config.yaml
noise_aug: 0.01
hop_length: 160
arch: "conformer"
hidden_act: "geglu"
fused_qkv: false
layers: 8
width: 160
label_smoothing: 0.2
loss: "cross_entropy"
residual_init: "none"
lr_schedule: "linear"
Rows from block 5, named by matrix and row number. Each number is 50 + 15 x the weight over its row's rms, rounded and kept within 0 to 99. All counts start at 0. After the name is the row's rms in percent of the matrix's.
# fc2: second MLP down (model.blocks.5.mlp.fc2.weight, 160x320), inputs 160-239
fc2.48 101:46 43 39 44 49 38 67 58 63 69 43 46 51 31 52 17 53 54 47 33 45 31 55 32 64 45 42 45 61 38 48 51 51 62 77 58 79 30 46 59 61 59 47 35 04 35 51 47 41 17 59 24 55 27 55 46 23 25 48 32 52 40 90 28 33 12 48 75 47 58 27 46 63 58 57 45 44 27 78 54
fc2.49 107:58 58 67 51 68 61 52 69 49 63 44 35 49 45 43 37 28 48 66 46 38 10 29 23 54 55 54 69 58 42 34 81 51 05 36 37 68 54 33 41 42 47 40 28 28 29 41 61 56 68 52 38 65 28 32 84 37 40 64 30 61 44 99 47 38 11 55 52 34 51 56 60 62 55 77 54 33 40 54 40
fc2.50 089:31 60 45 69 69 30 30 62 70 48 50 58 41 38 62 64 34 56 50 52 54 41 40 52 48 61 10 64 64 39 34 48 45 34 60 42 64 56 34 44 66 39 44 52 40 42 55 65 41 58 47 85 41 40 18 43 43 80 65 41 56 42 66 65 32 32 38 51 52 81 61 54 53 36 53 39 42 33 38 34
fc2.51 100:51 54 40 63 63 68 85 54 63 48 36 49 43 53 49 37 57 57 36 36 76 32 47 52 64 73 42 76 56 31 62 74 51 66 74 56 41 51 55 59 52 47 67 37 09 53 30 70 47 51 53 41 27 50 74 54 48 50 41 39 40 45 26 40 65 33 51 59 64 36 57 56 47 40 52 57 34 46 46 54
fc2.52 094:50 65 61 72 51 58 76 39 39 56 58 60 35 34 63 53 66 32 41 52 44 49 24 57 51 95 48 63 55 70 47 23 60 75 58 38 49 75 33 32 56 26 56 10 45 68 41 33 62 76 39 42 30 50 66 47 64 48 54 65 56 46 65 61 44 43 21 54 37 49 71 56 47 62 38 43 26 50 59 41
fc2.53 101:31 48 71 52 75 60 52 76 51 59 37 27 44 24 42 14 40 34 43 64 27 39 35 38 36 55 43 42 52 30 48 63 40 42 60 55 61 77 40 83 48 52 62 37 38 42 55 38 66 23 56 63 57 66 72 31 25 35 43 59 45 41 62 61 60 45 37 29 29 42 44 47 64 76 69 45 52 49 60 55
fc2.54 100:63 66 67 57 45 47 34 17 71 40 59 63 42 65 22 71 52 58 41 54 64 62 68 87 47 33 37 49 67 42 57 11 48 53 49 42 39 55 76 39 67 58 39 85 75 44 54 28 63 67 40 53 34 27 71 28 57 44 47 50 66 54 40 52 38 54 50 54 45 41 44 57 26 34 60 41 53 25 47 51
fc2.55 093:53 48 44 67 56 51 54 45 75 22 41 60 51 94 18 88 31 77 58 54 67 77 70 62 47 66 45 60 39 51 42 65 56 74 35 34 41 40 28 53 43 53 38 43 62 70 69 76 45 54 70 71 33 57 34 40 42 65 35 45 59 59 56 41 59 66 36 58 70 70 65 57 36 57 40 32 37 37 68 45
fc2.56 093:79 65 31 67 60 44 43 60 61 13 76 47 13 35 70 46 41 50 52 53 47 53 28 61 72 62 55 76 56 43 51 70 43 43 40 61 73 47 24 69 60 38 43 46 34 20 50 41 42 51 56 57 83 45 67 45 51 66 42 48 75 44 61 35 62 76 40 45 20 25 66 46 57 48 63 89 63 53 49 60
fc2.57 091:64 65 25 53 39 43 54 33 54 27 39 77 48 45 40 65 56 34 34 71 59 56 44 50 45 56 69 15 40 29 47 67 47 37 30 45 35 39 58 69 53 56 65 51 40 84 64 56 66 42 46 53 59 45 52 55 40 24 54 54 48 59 35 47 62 37 80 47 31 47 31 56 42 57 66 28 41 49 73 52
fc2.58 098:53 60 30 34 51 28 56 52 48 34 56 55 36 82 55 60 60 42 35 43 46 71 31 64 57 60 49 57 41 58 51 49 66 82 75 68 19 47 61 48 48 65 35 59 62 40 69 29 59 87 69 28 50 51 52 24 80 49 54 65 34 51 45 49 51 73 39 52 66 57 54 59 07 38 86 45 28 58 66 94
fc2.59 090:36 54 60 38 27 65 55 32 71 46 42 46 48 65 49 56 86 43 47 58 44 55 58 28 28 39 40 48 39 46 64 51 71 40 27 38 45 74 68 61 38 58 52 55 53 45 38 69 22 34 56 38 66 74 40 34 75 55 45 46 48 47 56 79 37 69 44 48 31 44 51 60 55 66 28 66 45 58 58 32
fc2.60 150:67 58 72 27 53 52 48 50 82 68 60 52 49 42 46 33 28 58 58 58 32 50 39 36 56 48 23 51 46 42 58 36 76 36 52 39 63 55 31 49 62 56 68 52 40 36 67 26 44 30 62 54 49 50 76 63 43 22 47 61 57 42 63 49 77 25 38 39 38 56 34 49 65 30 43 49 32 64 53 38
fc2.61 103:61 49 28 58 56 67 28 29 57 37 54 46 31 45 52 41 54 29 47 77 56 52 31 34 39 48 60 85 59 66 28 59 55 40 58 82 69 52 48 53 54 51 39 39 39 62 40 52 52 62 77 21 57 47 42 37 37 30 31 62 50 39 63 66 60 52 48 56 38 47 51 55 63 47 59 40 47 36 27 63
fc2.62 093:31 78 16 38 57 55 50 69 36 48 60 30 60 68 59 31 17 38 41 42 26 26 68 31 41 70 66 61 49 74 21 70 73 57 58 70 58 48 49 37 33 66 47 41 62 48 41 84 33 55 34 68 50 55 62 46 52 41 61 49 57 40 53 51 41 34 67 46 66 47 57 53 75 49 61 59 50 59 56 46
fc2.63 088:46 66 67 76 55 39 31 55 62 51 66 69 24 67 39 59 44 36 51 53 28 48 35 40 51 50 73 60 51 66 54 14 32 43 67 29 49 54 49 59 51 57 44 52 40 56 24 70 70 66 46 54 58 40 61 38 43 55 68 56 68 16 43 56 55 80 32 25 37 38 73 49 48 27 58 55 44 46 57 31
fc2.64 089:43 41 20 92 76 79 58 50 53 27 17 43 43 48 55 57 26 40 67 39 58 67 56 47 47 60 74 49 59 38 56 41 61 55 70 60 47 47 47 64 36 50 50 54 67 64 31 47 62 46 51 63 91 48 71 63 27 66 81 44 49 60 71 40 40 21 56 52 40 46 46 57 80 69 59 50 44 40 39 30
fc2.65 093:54 30 56 65 42 49 51 33 64 30 37 54 82 32 32 25 49 76 50 46 65 51 59 67 40 44 22 37 46 55 52 54 77 43 71 60 31 27 44 74 72 32 70 48 38 38 46 66 41 49 57 76 63 61 60 61 62 35 64 54 29 48 37 30 61 59 50 57 58 42 80 42 56 54 56 39 40 61 56 45
fc2.66 084:39 47 48 31 47 25 37 46 53 44 56 09 41 59 53 51 49 22 69 32 41 57 37 39 43 29 54 39 47 49 64 76 32 61 27 44 56 41 13 42 23 63 60 28 85 48 53 43 60 33 39 36 66 35 29 32 22 42 18 25 67 56 34 31 32 69 56 59 56 65 50 44 73 30 67 73 37 38 57 31
fc2.67 094:39 64 42 48 55 26 55 40 49 37 34 17 83 67 59 67 51 52 47 51 70 49 51 48 38 41 55 44 42 58 65 83 52 56 45 53 56 48 56 29 36 31 31 26 73 53 63 47 39 45 60 68 69 56 80 74 63 31 70 54 45 40 35 62 25 61 62 60 66 35 58 44 53 53 45 40 55 42 58 20
fc2.68 094:52 39 65 40 36 57 54 56 35 21 55 66 57 55 34 42 51 41 55 54 42 42 25 73 33 38 31 35 50 57 24 65 52 50 48 44 24 24 76 33 25 41 26 87 51 31 40 57 64 69 58 52 35 22 69 53 67 54 48 74 58 64 44 52 50 20 52 57 63 48 52 35 23 72 31 58 37 60 55 55
fc2.69 093:64 59 38 77 29 67 55 41 42 36 58 43 70 57 56 58 47 36 35 31 51 67 65 56 77 53 60 61 73 32 39 54 96 53 68 55 81 43 39 49 49 41 49 44 63 34 44 36 38 65 51 67 54 40 23 40 53 17 81 55 45 66 41 46 47 68 45 44 67 19 56 71 48 45 54 57 65 36 30 80
fc2.70 129:28 44 34 56 52 51 45 15 42 33 43 49 53 70 41 46 86 52 35 55 47 57 39 64 32 60 56 51 54 55 54 46 42 86 39 45 17 65 84 25 33 61 26 56 60 50 62 58 65 60 75 51 29 66 41 45 59 57 31 47 48 67 23 52 38 65 68 59 52 70 63 62 23 58 35 46 43 52 54 40
fc2.71 092:40 43 41 42 77 72 20 41 46 64 45 48 77 61 40 33 53 58 52 65 66 42 63 73 63 43 66 17 37 48 37 63 49 76 59 54 39 51 35 42 43 43 47 62 69 24 61 59 22 62 40 76 41 64 62 39 54 61 62 56 41 40 37 79 68 67 38 48 27 49 65 57 28 80 47 39 42 31 54 17
fc2.72 093:44 51 19 73 41 64 56 36 56 58 38 22 41 78 61 38 55 20 57 56 64 70 69 62 39 35 57 30 69 99 55 75 65 57 39 68 48 51 54 36 49 33 46 37 50 54 67 81 48 72 52 55 60 57 57 53 57 55 50 64 58 64 23 43 49 63 63 48 84 45 58 51 37 47 69 39 58 42 31 57
fc2.73 098:49 80 80 46 67 74 48 87 53 69 56 72 43 44 38 36 46 48 65 49 38 46 25 44 55 78 65 35 19 68 43 57 49 30 56 25 48 54 40 52 61 47 63 66 62 50 90 50 33 17 40 58 82 53 46 69 46 60 60 70 51 68 63 56 83 28 45 65 43 52 72 72 51 71 68 52 61 46 68 13
fc2.74 086:81 70 55 48 69 30 41 48 25 54 47 34 35 34 65 41 47 26 66 48 49 68 63 16 55 55 72 71 40 37 60 38 32 39 21 72 57 61 23 24 32 43 37 23 66 44 47 53 38 30 43 31 51 73 68 43 58 69 46 58 18 36 47 33 48 55 50 26 49 59 38 44 56 51 57 28 50 40 43 34
fc2.75 095:68 35 32 48 38 48 41 43 40 46 54 44 40 35 63 66 20 39 00 58 57 49 21 40 38 30 44 51 40 59 41 53 15 25 67 64 42 57 40 66 27 49 57 42 37 40 61 68 62 39 67 30 58 45 38 46 47 44 57 35 49 37 95 36 53 49 49 41 65 17 38 36 50 34 64 49 49 52 53 39
fc2.76 089:62 26 58 44 22 56 55 54 76 40 68 18 42 52 37 69 36 52 36 72 32 72 52 20 56 38 70 55 56 48 62 39 50 60 56 64 29 40 40 44 53 69 54 69 29 49 63 56 45 54 34 62 36 33 50 83 71 50 34 54 45 19 35 40 54 50 30 35 55 24 49 68 89 55 28 50 58 45 29 53
fc2.77 110:46 54 41 55 51 69 60 22 30 60 35 36 57 53 76 51 75 57 32 48 30 83 40 46 22 35 72 56 49 67 78 77 58 60 56 32 71 47 42 56 45 62 49 68 14 63 64 77 64 63 54 42 73 49 40 65 62 43 56 51 56 51 59 50 59 43 57 44 57 40 37 57 38 39 67 33 47 61 60 61
fc2.78 085:56 37 39 78 46 77 62 39 47 15 24 42 55 59 48 71 38 37 65 65 26 51 42 26 62 63 75 33 62 38 21 47 38 68 57 40 31 57 57 56 53 50 41 73 66 50 24 53 52 64 40 54 41 35 61 67 44 53 31 45 26 57 70 58 48 40 43 44 83 43 43 48 70 68 43 61 17 63 30 52
fc2.79 098:38 47 79 69 57 63 46 64 55 32 56 51 33 40 28 50 79 46 43 54 47 84 50 71 57 58 67 42 55 52 35 14 22 32 37 22 56 55 65 57 35 53 64 44 37 32 36 54 75 54 59 69 47 59 53 50 56 84 34 30 29 76 57 60 23 56 55 57 87 42 54 36 26 58 32 65 60 67 72 34
fc2.80 099:42 46 62 59 80 49 47 40 45 46 57 45 24 30 57 39 47 33 19 63 44 47 66 56 81 65 24 40 57 52 59 24 53 43 56 27 61 67 42 34 72 53 84 64 46 37 55 33 68 64 30 45 67 73 61 47 59 41 47 44 45 38 38 68 43 44 19 61 35 66 44 56 51 43 40 44 49 66 31 41
fc2.81 096:43 35 63 73 60 70 68 56 65 84 31 32 79 41 69 24 51 62 49 65 68 60 43 40 67 66 19 45 43 09 76 80 83 63 41 48 69 58 69 59 51 71 37 49 57 73 46 56 51 43 67 47 31 44 55 47 56 24 79 31 48 38 69 44 62 34 57 18 66 57 11 69 69 59 76 46 65 76 26 32
fc2.82 107:38 58 56 41 28 39 54 39 39 60 19 25 56 64 69 51 54 42 54 52 56 49 48 54 33 62 35 50 59 54 52 85 54 58 66 57 34 68 61 23 55 27 62 77 54 47 30 66 50 52 36 50 14 74 64 32 44 48 77 73 23 56 46 25 56 39 54 40 43 65 54 76 30 65 55 72 49 37 54 50
fc2.83 110:49 30 62 27 66 67 49 67 61 59 30 43 55 17 39 40 26 70 43 57 38 57 69 42 73 71 32 56 73 48 49 36 63 52 54 45 56 55 51 54 56 47 63 34 53 50 55 15 48 60 33 58 55 43 59 77 54 40 24 41 32 26 57 45 69 25 61 59 45 36 27 43 63 39 61 40 26 67 42 22
fc2.84 103:70 58 76 32 50 55 67 36 35 56 51 57 30 70 38 27 26 27 53 33 78 47 63 35 30 56 07 53 41 30 34 33 40 54 50 39 58 50 16 59 43 40 39 40 63 51 58 81 80 65 54 34 45 60 59 29 44 64 56 87 54 52 61 73 49 42 42 55 49 45 42 55 65 72 83 62 43 58 62 66
fc2.85 107:51 26 51 39 59 47 70 53 58 35 27 59 81 46 63 57 39 72 77 54 58 57 65 41 00 47 61 51 50 55 41 64 39 36 51 42 34 31 68 50 34 60 41 51 59 64 55 81 71 59 76 35 63 48 42 56 51 30 84 26 44 58 27 53 51 67 49 29 64 27 55 93 28 54 63 34 71 39 47 53
fc2.86 099:68 40 30 39 33 82 34 64 46 29 71 68 64 61 68 48 44 32 46 37 60 59 48 36 58 49 58 40 51 41 50 73 48 59 60 38 63 44 78 50 59 59 50 52 45 49 47 41 38 39 24 52 66 40 34 51 60 40 62 68 53 47 31 44 41 71 47 76 51 37 54 34 62 54 44 47 45 48 61 27
fc2.87 098:60 29 33 50 46 36 87 51 53 53 47 30 51 77 57 65 71 34 57 33 44 41 22 53 40 61 47 43 69 61 72 79 24 72 70 64 34 54 51 26 37 73 34 53 58 62 56 66 65 58 69 55 48 83 52 26 68 60 50 40 57 40 33 45 27 72 76 52 71 44 47 70 34 44 52 40 56 49 38 62
fc2.88 097:58 16 30 47 45 59 86 72 54 40 51 58 38 50 54 43 40 33 57 63 46 70 47 51 44 37 60 35 59 66 52 62 60 48 43 37 68 85 57 72 17 63 58 34 29 37 30 73 43 52 66 50 39 56 83 62 41 30 62 41 59 52 56 36 49 60 43 31 31 46 45 70 61 48 39 53 47 42 56 60
fc2.89 095:41 25 67 59 60 45 58 56 40 40 55 41 42 48 28 51 21 26 75 57 46 88 57 47 34 64 58 35 46 39 37 40 79 65 34 40 60 60 67 69 47 56 57 37 49 63 43 49 58 52 40 53 69 36 51 43 70 47 39 50 65 46 53 58 34 28 79 64 55 66 42 50 52 54 39 45 30 54 18 47
fc2.90 088:30 86 42 71 37 70 43 46 49 68 39 43 64 36 49 66 49 62 27 54 50 40 34 80 78 15 18 53 27 35 48 46 62 38 37 46 24 41 82 44 59 61 58 37 64 39 51 66 28 65 49 54 53 37 64 15 37 63 60 72 58 28 51 44 91 72 55 45 66 57 35 67 64 32 60 58 76 52 45 29
fc2.91 098:39 49 49 30 59 45 30 55 08 46 51 63 40 73 53 55 43 28 50 61 67 47 24 61 43 50 63 48 44 75 74 59 74 38 74 59 58 71 31 48 56 34 53 41 52 59 25 29 59 50 71 54 49 33 20 59 73 60 54 66 73 60 42 66 44 49 34 87 30 25 42 42 64 58 66 38 42 49 47 62
fc2.92 094:76 50 44 67 45 51 15 58 65 62 54 42 49 57 62 18 26 28 45 49 60 37 46 53 53 35 34 54 75 38 55 45 60 44 27 62 87 38 50 64 58 70 66 62 24 46 31 44 04 25 50 65 53 46 27 67 62 39 51 34 54 26 44 49 28 40 43 47 37 44 37 53 45 50 67 57 61 39 53 43
fc2.93 095:42 70 57 29 58 40 72 47 68 27 52 48 38 64 60 31 40 59 63 78 32 50 58 42 57 62 33 52 28 44 39 33 47 06 45 43 58 68 68 52 57 43 65 38 43 45 50 47 44 28 98 45 43 94 42 36 54 63 52 57 40 35 45 44 53 57 82 30 53 53 73 54 44 30 59 50 74 55 75 75
fc2.94 096:80 65 55 70 57 70 67 45 56 44 33 36 76 67 44 60 61 26 55 52 76 63 47 58 48 61 78 31 64 37 79 39 62 69 94 96 64 42 47 57 48 60 62 67 60 55 39 56 55 30 39 20 51 19 43 55 27 60 41 44 60 46 47 43 35 64 47 47 47 45 54 56 42 82 71 22 78 28 49 40
fc2.95 105:32 38 46 48 22 45 63 45 56 42 47 42 89 38 56 62 81 37 44 49 47 67 47 74 67 77 58 50 78 17 71 36 56 69 46 39 33 53 62 19 48 49 47 53 64 39 45 45 82 61 48 66 48 44 38 36 49 46 60 58 64 48 23 39 64 66 57 63 70 71 60 56 29 44 42 57 60 45 27 36
fc2.96 094:42 56 55 64 20 55 48 42 54 70 34 46 85 35 50 76 43 52 55 62 63 73 44 49 58 63 32 38 19 52 63 50 44 62 53 42 38 42 53 36 59 34 65 62 22 58 72 24 46 50 48 52 73 75 70 40 60 52 57 48 67 66 64 38 46 59 40 61 55 46 62 48 39 46 44 59 67 57 69 40
fc2.97 093:61 49 55 41 38 55 58 18 59 43 50 35 94 56 57 41 44 40 33 28 65 58 52 44 64 28 37 57 50 73 52 34 64 51 51 70 50 65 25 36 35 36 31 69 70 66 45 70 42 71 26 53 44 64 46 74 49 51 53 58 49 74 47 35 28 37 32 49 46 63 56 66 52 43 53 39 49 31 21 44
fc2.98 099:63 43 43 44 80 47 70 82 63 42 46 34 47 38 71 28 52 30 15 50 54 42 42 28 24 54 64 41 74 40 47 34 37 30 55 49 51 54 36 56 81 58 52 63 44 62 35 66 58 33 32 43 63 34 33 47 67 51 62 52 43 68 34 56 46 36 37 55 44 68 52 51 40 47 76 37 43 41 44 57
fc2.99 092:38 62 40 45 22 49 43 51 08 54 46 61 37 63 38 63 45 58 49 61 65 42 50 38 66 46 66 41 37 39 48 62 22 49 45 59 55 44 61 46 13 59 54 26 65 58 33 70 38 43 50 66 79 37 46 56 42 24 50 52 62 64 49 51 38 37 77 62 35 48 91 55 81 68 65 54 52 40 33 52
fc2.100 092:61 63 38 43 31 75 40 16 57 50 49 44 59 51 37 54 50 55 40 53 52 61 55 69 32 45 51 19 51 59 42 90 63 44 49 21 56 31 52 52 53 54 57 51 20 44 72 54 67 63 41 35 42 71 47 54 38 59 36 65 33 50 67 52 41 65 70 76 41 58 52 65 40 59 83 66 46 82 48 41
fc2.101 102:62 58 71 52 80 68 66 57 49 68 79 36 61 60 38 42 42 68 43 33 60 46 56 29 49 43 27 76 71 47 39 49 64 45 43 48 47 56 37 66 71 46 46 79 73 38 56 18 35 52 54 41 43 46 67 74 30 27 17 52 61 45 49 66 80 34 63 77 50 45 55 43 69 37 40 54 56 66 82 39
fc2.102 090:49 58 46 35 51 54 61 32 55 59 59 48 59 66 40 43 42 74 75 38 63 73 67 43 52 58 69 34 87 64 58 46 56 25 47 31 14 59 79 49 43 33 53 50 68 34 49 53 38 55 31 22 61 51 11 41 42 57 22 72 38 44 56 71 24 47 53 41 46 56 52 35 55 76 45 68 69 59 29 32
fc2.103 090:71 53 83 61 46 64 60 54 63 49 44 45 56 33 40 83 66 10 52 36 40 50 39 46 51 68 52 53 55 42 94 58 54 47 66 33 63 65 60 81 48 32 65 72 49 54 59 59 37 49 52 47 46 57 49 25 68 42 64 75 64 50 85 78 63 63 46 56 25 35 26 55 63 61 54 22 30 28 67 49
fc2.104 099:64 75 44 47 72 44 57 47 51 85 50 20 47 39 66 54 37 67 17 53 61 59 60 64 72 55 50 75 64 48 27 70 69 36 61 35 74 15 41 72 62 58 53 33 68 37 31 50 41 51 80 63 53 42 37 60 61 38 50 33 63 26 44 78 74 48 52 45 44 29 31 32 45 77 57 46 63 69 45 68
fc2.105 110:77 37 64 29 72 40 58 54 77 81 59 53 56 32 43 35 10 52 45 59 31 45 30 18 34 53 48 67 60 84 45 39 55 22 30 60 62 74 39 81 51 56 39 47 28 45 54 39 45 14 30 47 57 45 87 60 54 35 69 53 44 38 83 54 54 30 61 20 67 31 34 47 60 45 61 61 41 50 42 42
fc2.106 099:71 40 71 51 53 79 45 46 50 42 62 76 52 45 54 52 30 46 66 82 67 36 76 32 60 51 42 51 43 26 35 47 72 12 23 50 66 62 49 46 60 62 87 64 24 59 37 68 54 27 41 71 35 58 49 68 52 35 52 37 33 47 53 82 73 38 18 64 43 62 16 37 59 48 56 50 50 64 43 38
fc2.107 124:44 54 49 34 66 45 61 52 60 58 20 46 38 47 58 32 49 41 63 61 68 40 51 37 31 64 37 63 54 57 66 82 55 51 62 44 72 48 41 48 42 36 19 32 34 80 44 58 74 58 66 25 70 43 73 50 61 39 50 52 66 36 89 26 58 33 45 46 48 46 45 72 65 83 90 56 56 60 49 62
fc2.108 099:31 73 46 41 45 41 47 60 40 49 53 67 79 66 52 45 62 34 42 37 70 47 25 70 34 45 57 54 65 50 72 47 59 37 40 42 52 46 63 41 75 57 47 55 72 62 39 49 35 71 18 54 73 56 27 50 73 69 46 68 57 41 53 25 48 94 43 64 48 31 64 58 63 61 46 42 42 66 54 31
fc2.109 098:59 61 60 55 44 36 61 44 31 13 45 37 36 69 55 61 50 39 47 38 33 62 28 64 35 39 52 43 63 58 42 35 62 72 70 56 33 50 27 65 35 24 40 13 85 30 47 68 29 46 65 43 72 46 28 46 52 57 55 55 52 50 56 43 35 32 46 47 41 35 35 72 49 59 60 60 49 56 38 41
fc2.110 098:58 53 64 53 64 36 35 39 42 53 62 66 66 55 38 53 66 65 40 42 43 44 58 56 36 51 34 28 69 35 39 55 31 61 54 36 42 72 81 30 67 59 61 83 76 22 58 29 45 74 51 32 51 69 71 49 52 56 55 66 44 56 32 40 75 63 50 38 46 67 20 56 41 32 38 69 46 84 78 42
fc2.111 097:54 38 38 58 82 50 72 48 16 36 44 46 41 33 59 31 55 54 80 65 53 43 55 41 54 44 33 34 56 60 41 41 63 60 34 25 82 52 42 39 50 44 38 63 56 76 68 63 81 63 30 53 66 38 61 73 69 43 42 44 77 40 65 28 51 60 54 30 59 37 57 33 60 53 44 54 40 42 47 52
fc2.112 114:46 55 48 29 63 51 31 84 67 57 38 45 36 39 73 36 25 55 64 38 54 54 55 00 53 51 31 70 28 53 57 36 55 52 29 78 83 36 31 76 46 63 42 24 35 59 58 61 67 41 61 56 63 58 64 75 38 24 66 59 33 22 67 48 54 48 46 24 42 38 44 49 69 40 73 31 64 49 36 20
fc2.113 094:69 54 36 50 62 65 30 51 44 44 27 51 23 74 52 36 46 68 75 69 63 29 57 51 69 40 44 77 54 63 46 67 50 50 43 43 54 66 53 72 30 55 73 63 26 60 67 45 51 33 42 43 55 54 52 54 73 36 79 59 35 22 31 45 52 42 36 48 51 53 58 39 69 67 73 24 46 60 30 64
fc2.114 096:59 56 34 67 16 24 28 44 29 42 49 67 58 74 47 74 33 41 51 60 62 65 51 51 71 37 66 50 48 51 56 42 36 45 63 52 44 21 46 78 50 49 70 26 55 67 54 44 37 99 44 60 40 59 45 19 45 89 55 36 37 70 62 31 45 67 36 74 40 55 56 48 59 37 48 56 43 92 46 52
fc2.115 100:35 35 68 60 54 46 20 60 48 59 72 32 44 63 59 26 36 36 38 42 44 24 46 34 59 58 45 62 59 43 66 39 70 08 74 43 61 46 25 55 57 37 69 34 47 40 60 77 65 43 34 55 49 43 68 56 64 38 71 48 42 47 55 70 22 63 43 48 40 36 52 34 61 62 65 40 46 54 50 76
fc2.116 086:56 52 30 49 29 42 54 67 58 28 34 40 14 54 63 66 33 38 43 18 54 54 49 02 60 45 36 49 66 57 73 48 57 37 55 50 58 39 47 59 27 44 39 44 55 84 40 40 61 28 66 72 70 63 67 15 50 58 67 74 62 42 45 48 45 49 44 17 46 39 26 64 61 52 54 56 61 53 67 47
fc2.117 098:69 37 34 44 27 50 38 47 16 45 56 38 48 90 49 62 52 44 56 33 40 80 31 69 35 52 79 61 44 24 36 31 52 64 19 53 24 28 78 38 53 59 59 57 89 55 69 51 55 76 33 71 45 60 58 34 53 71 46 68 45 71 51 34 56 64 45 58 43 70 58 52 58 45 48 43 38 47 11 36
fc2.118 108:15 51 55 56 80 61 60 76 53 84 62 60 51 48 73 17 52 75 49 35 61 36 22 44 76 57 54 58 42 57 43 77 59 28 41 57 63 50 33 82 45 48 17 47 48 70 53 56 66 27 50 52 48 35 58 54 58 39 50 53 45 31 74 51 59 32 60 41 86 60 38 33 64 56 71 39 46 28 57 38
fc2.119 130:55 60 59 30 67 66 61 62 66 58 49 39 27 45 47 11 23 52 21 56 39 46 57 33 54 58 49 43 60 32 26 66 38 33 50 53 66 49 36 77 65 67 57 44 36 34 72 29 39 36 41 49 49 50 69 75 51 32 49 28 47 37 88 60 53 46 41 31 40 45 43 43 54 42 60 55 55 56 38 51
fc2.120 104:51 38 39 42 73 41 55 60 70 67 51 59 58 64 36 39 22 66 42 31 54 30 50 33 71 41 40 52 66 35 59 63 53 47 56 39 58 65 19 58 74 53 58 58 50 54 54 66 61 30 46 37 67 55 77 45 64 39 51 76 44 45 60 46 35 28 53 45 65 43 34 28 57 60 60 60 48 40 45 42
fc2.121 120:34 26 71 46 25 53 57 42 43 33 44 67 67 57 39 83 60 43 46 50 47 71 70 46 76 25 55 52 50 52 67 48 40 66 50 54 31 60 97 37 32 41 72 65 58 40 59 52 59 49 60 50 47 55 23 35 48 68 31 62 46 52 36 58 42 42 38 60 61 77 82 45 20 40 32 46 70 57 76 53
fc2.122 091:44 50 88 61 42 40 47 54 52 69 66 64 38 52 48 53 46 58 66 62 59 40 44 41 34 34 67 69 56 46 30 73 57 32 33 72 41 55 91 27 25 55 74 42 72 61 30 41 31 31 42 49 32 50 54 37 74 62 45 61 57 36 28 71 59 68 44 68 27 34 38 47 51 45 57 40 53 46 34 64
fc2.123 094:43 52 68 44 70 63 58 53 44 46 66 36 36 53 30 57 40 42 61 52 42 51 52 32 71 48 52 60 54 61 31 41 53 34 29 30 52 30 40 28 62 71 56 34 43 33 38 51 45 69 56 67 75 31 47 49 38 57 70 33 46 42 55 37 56 31 70 55 47 33 58 50 83 44 62 40 37 76 62 53
fc2.124 103:48 51 32 48 72 47 76 42 28 56 53 17 59 31 44 63 67 65 83 11 49 39 33 52 38 34 35 62 62 35 42 65 46 53 68 21 60 75 56 49 44 24 47 55 74 70 68 47 59 30 84 28 55 42 69 47 60 23 54 82 65 42 32 63 70 47 55 52 73 50 42 56 31 48 65 54 71 29 55 43
fc2.125 103:09 47 51 67 84 59 41 59 54 47 48 32 44 63 46 40 49 60 50 25 31 21 59 73 36 62 66 46 64 39 50 77 47 52 47 72 52 78 38 49 77 49 44 73 42 45 38 37 25 28 73 54 72 52 45 51 44 50 42 64 47 70 15 67 52 32 72 72 55 37 46 48 25 59 41 42 50 64 66 51
fc2.126 115:55 56 42 37 68 49 33 89 35 32 58 68 57 34 47 26 34 69 42 46 53 39 47 56 33 47 45 57 51 52 36 51 43 40 40 30 57 33 42 53 42 54 70 54 22 56 40 41 63 25 24 48 69 51 53 49 53 24 80 58 49 40 54 64 44 26 56 33 36 09 32 48 54 59 68 36 84 67 43 29
fc2.127 109:58 51 60 79 29 40 43 35 33 46 54 37 53 69 44 56 60 49 51 55 47 59 52 59 37 65 56 24 45 46 54 70 62 44 48 53 48 63 80 15 50 38 49 58 82 42 39 65 62 45 31 43 62 52 56 49 50 27 66 35 59 54 24 34 68 77 68 53 69 74 66 72 44 76 39 49 45 42 46 40
fc2.128 104:57 76 62 54 60 46 37 71 77 62 42 61 40 54 67 16 43 79 47 55 51 54 50 38 64 67 20 39 48 54 69 70 51 35 69 22 73 64 30 57 59 52 49 76 51 46 63 40 66 32 60 39 65 35 62 80 43 37 44 45 59 52 62 48 59 36 55 61 37 39 29 48 38 54 54 46 26 64 45 22
fc2.129 110:27 68 24 82 60 53 61 28 49 52 59 57 40 89 62 56 67 32 80 56 74 54 40 48 47 30 67 76 70 55 57 51 44 31 44 41 23 63 50 61 16 55 31 43 57 40 44 76 56 67 13 32 78 69 55 43 51 75 51 62 50 63 49 50 29 57 57 64 40 29 71 51 33 50 71 50 32 20 58 60
fc2.130 120:80 64 58 11 40 46 45 69 49 18 56 59 56 30 70 73 28 46 70 71 40 55 31 31 64 26 35 60 67 70 56 10 69 12 45 53 50 56 37 72 40 45 35 30 51 37 54 53 37 49 31 69 56 60 62 61 46 48 66 51 60 29 62 63 69 38 66 32 27 34 49 64 67 42 43 42 28 43 25 52
fc2.131 112:37 22 56 64 61 48 33 18 56 61 63 40 59 66 42 43 70 54 19 40 42 53 59 75 74 56 51 58 67 29 64 46 49 34 41 50 29 51 72 41 53 50 49 68 68 63 42 55 36 38 70 51 35 58 54 27 49 37 63 50 51 64 19 44 34 58 56 64 70 58 42 37 23 49 58 42 70 59 73 49
fc2.132 107:61 72 54 52 55 62 40 56 43 35 60 37 54 39 75 36 42 52 69 54 72 52 59 33 76 32 69 48 45 50 70 22 35 39 36 33 71 76 24 71 68 78 30 45 24 46 73 45 52 37 74 53 37 70 30 61 43 58 47 50 29 46 83 69 29 47 80 39 56 64 32 50 58 54 61 50 60 60 25 64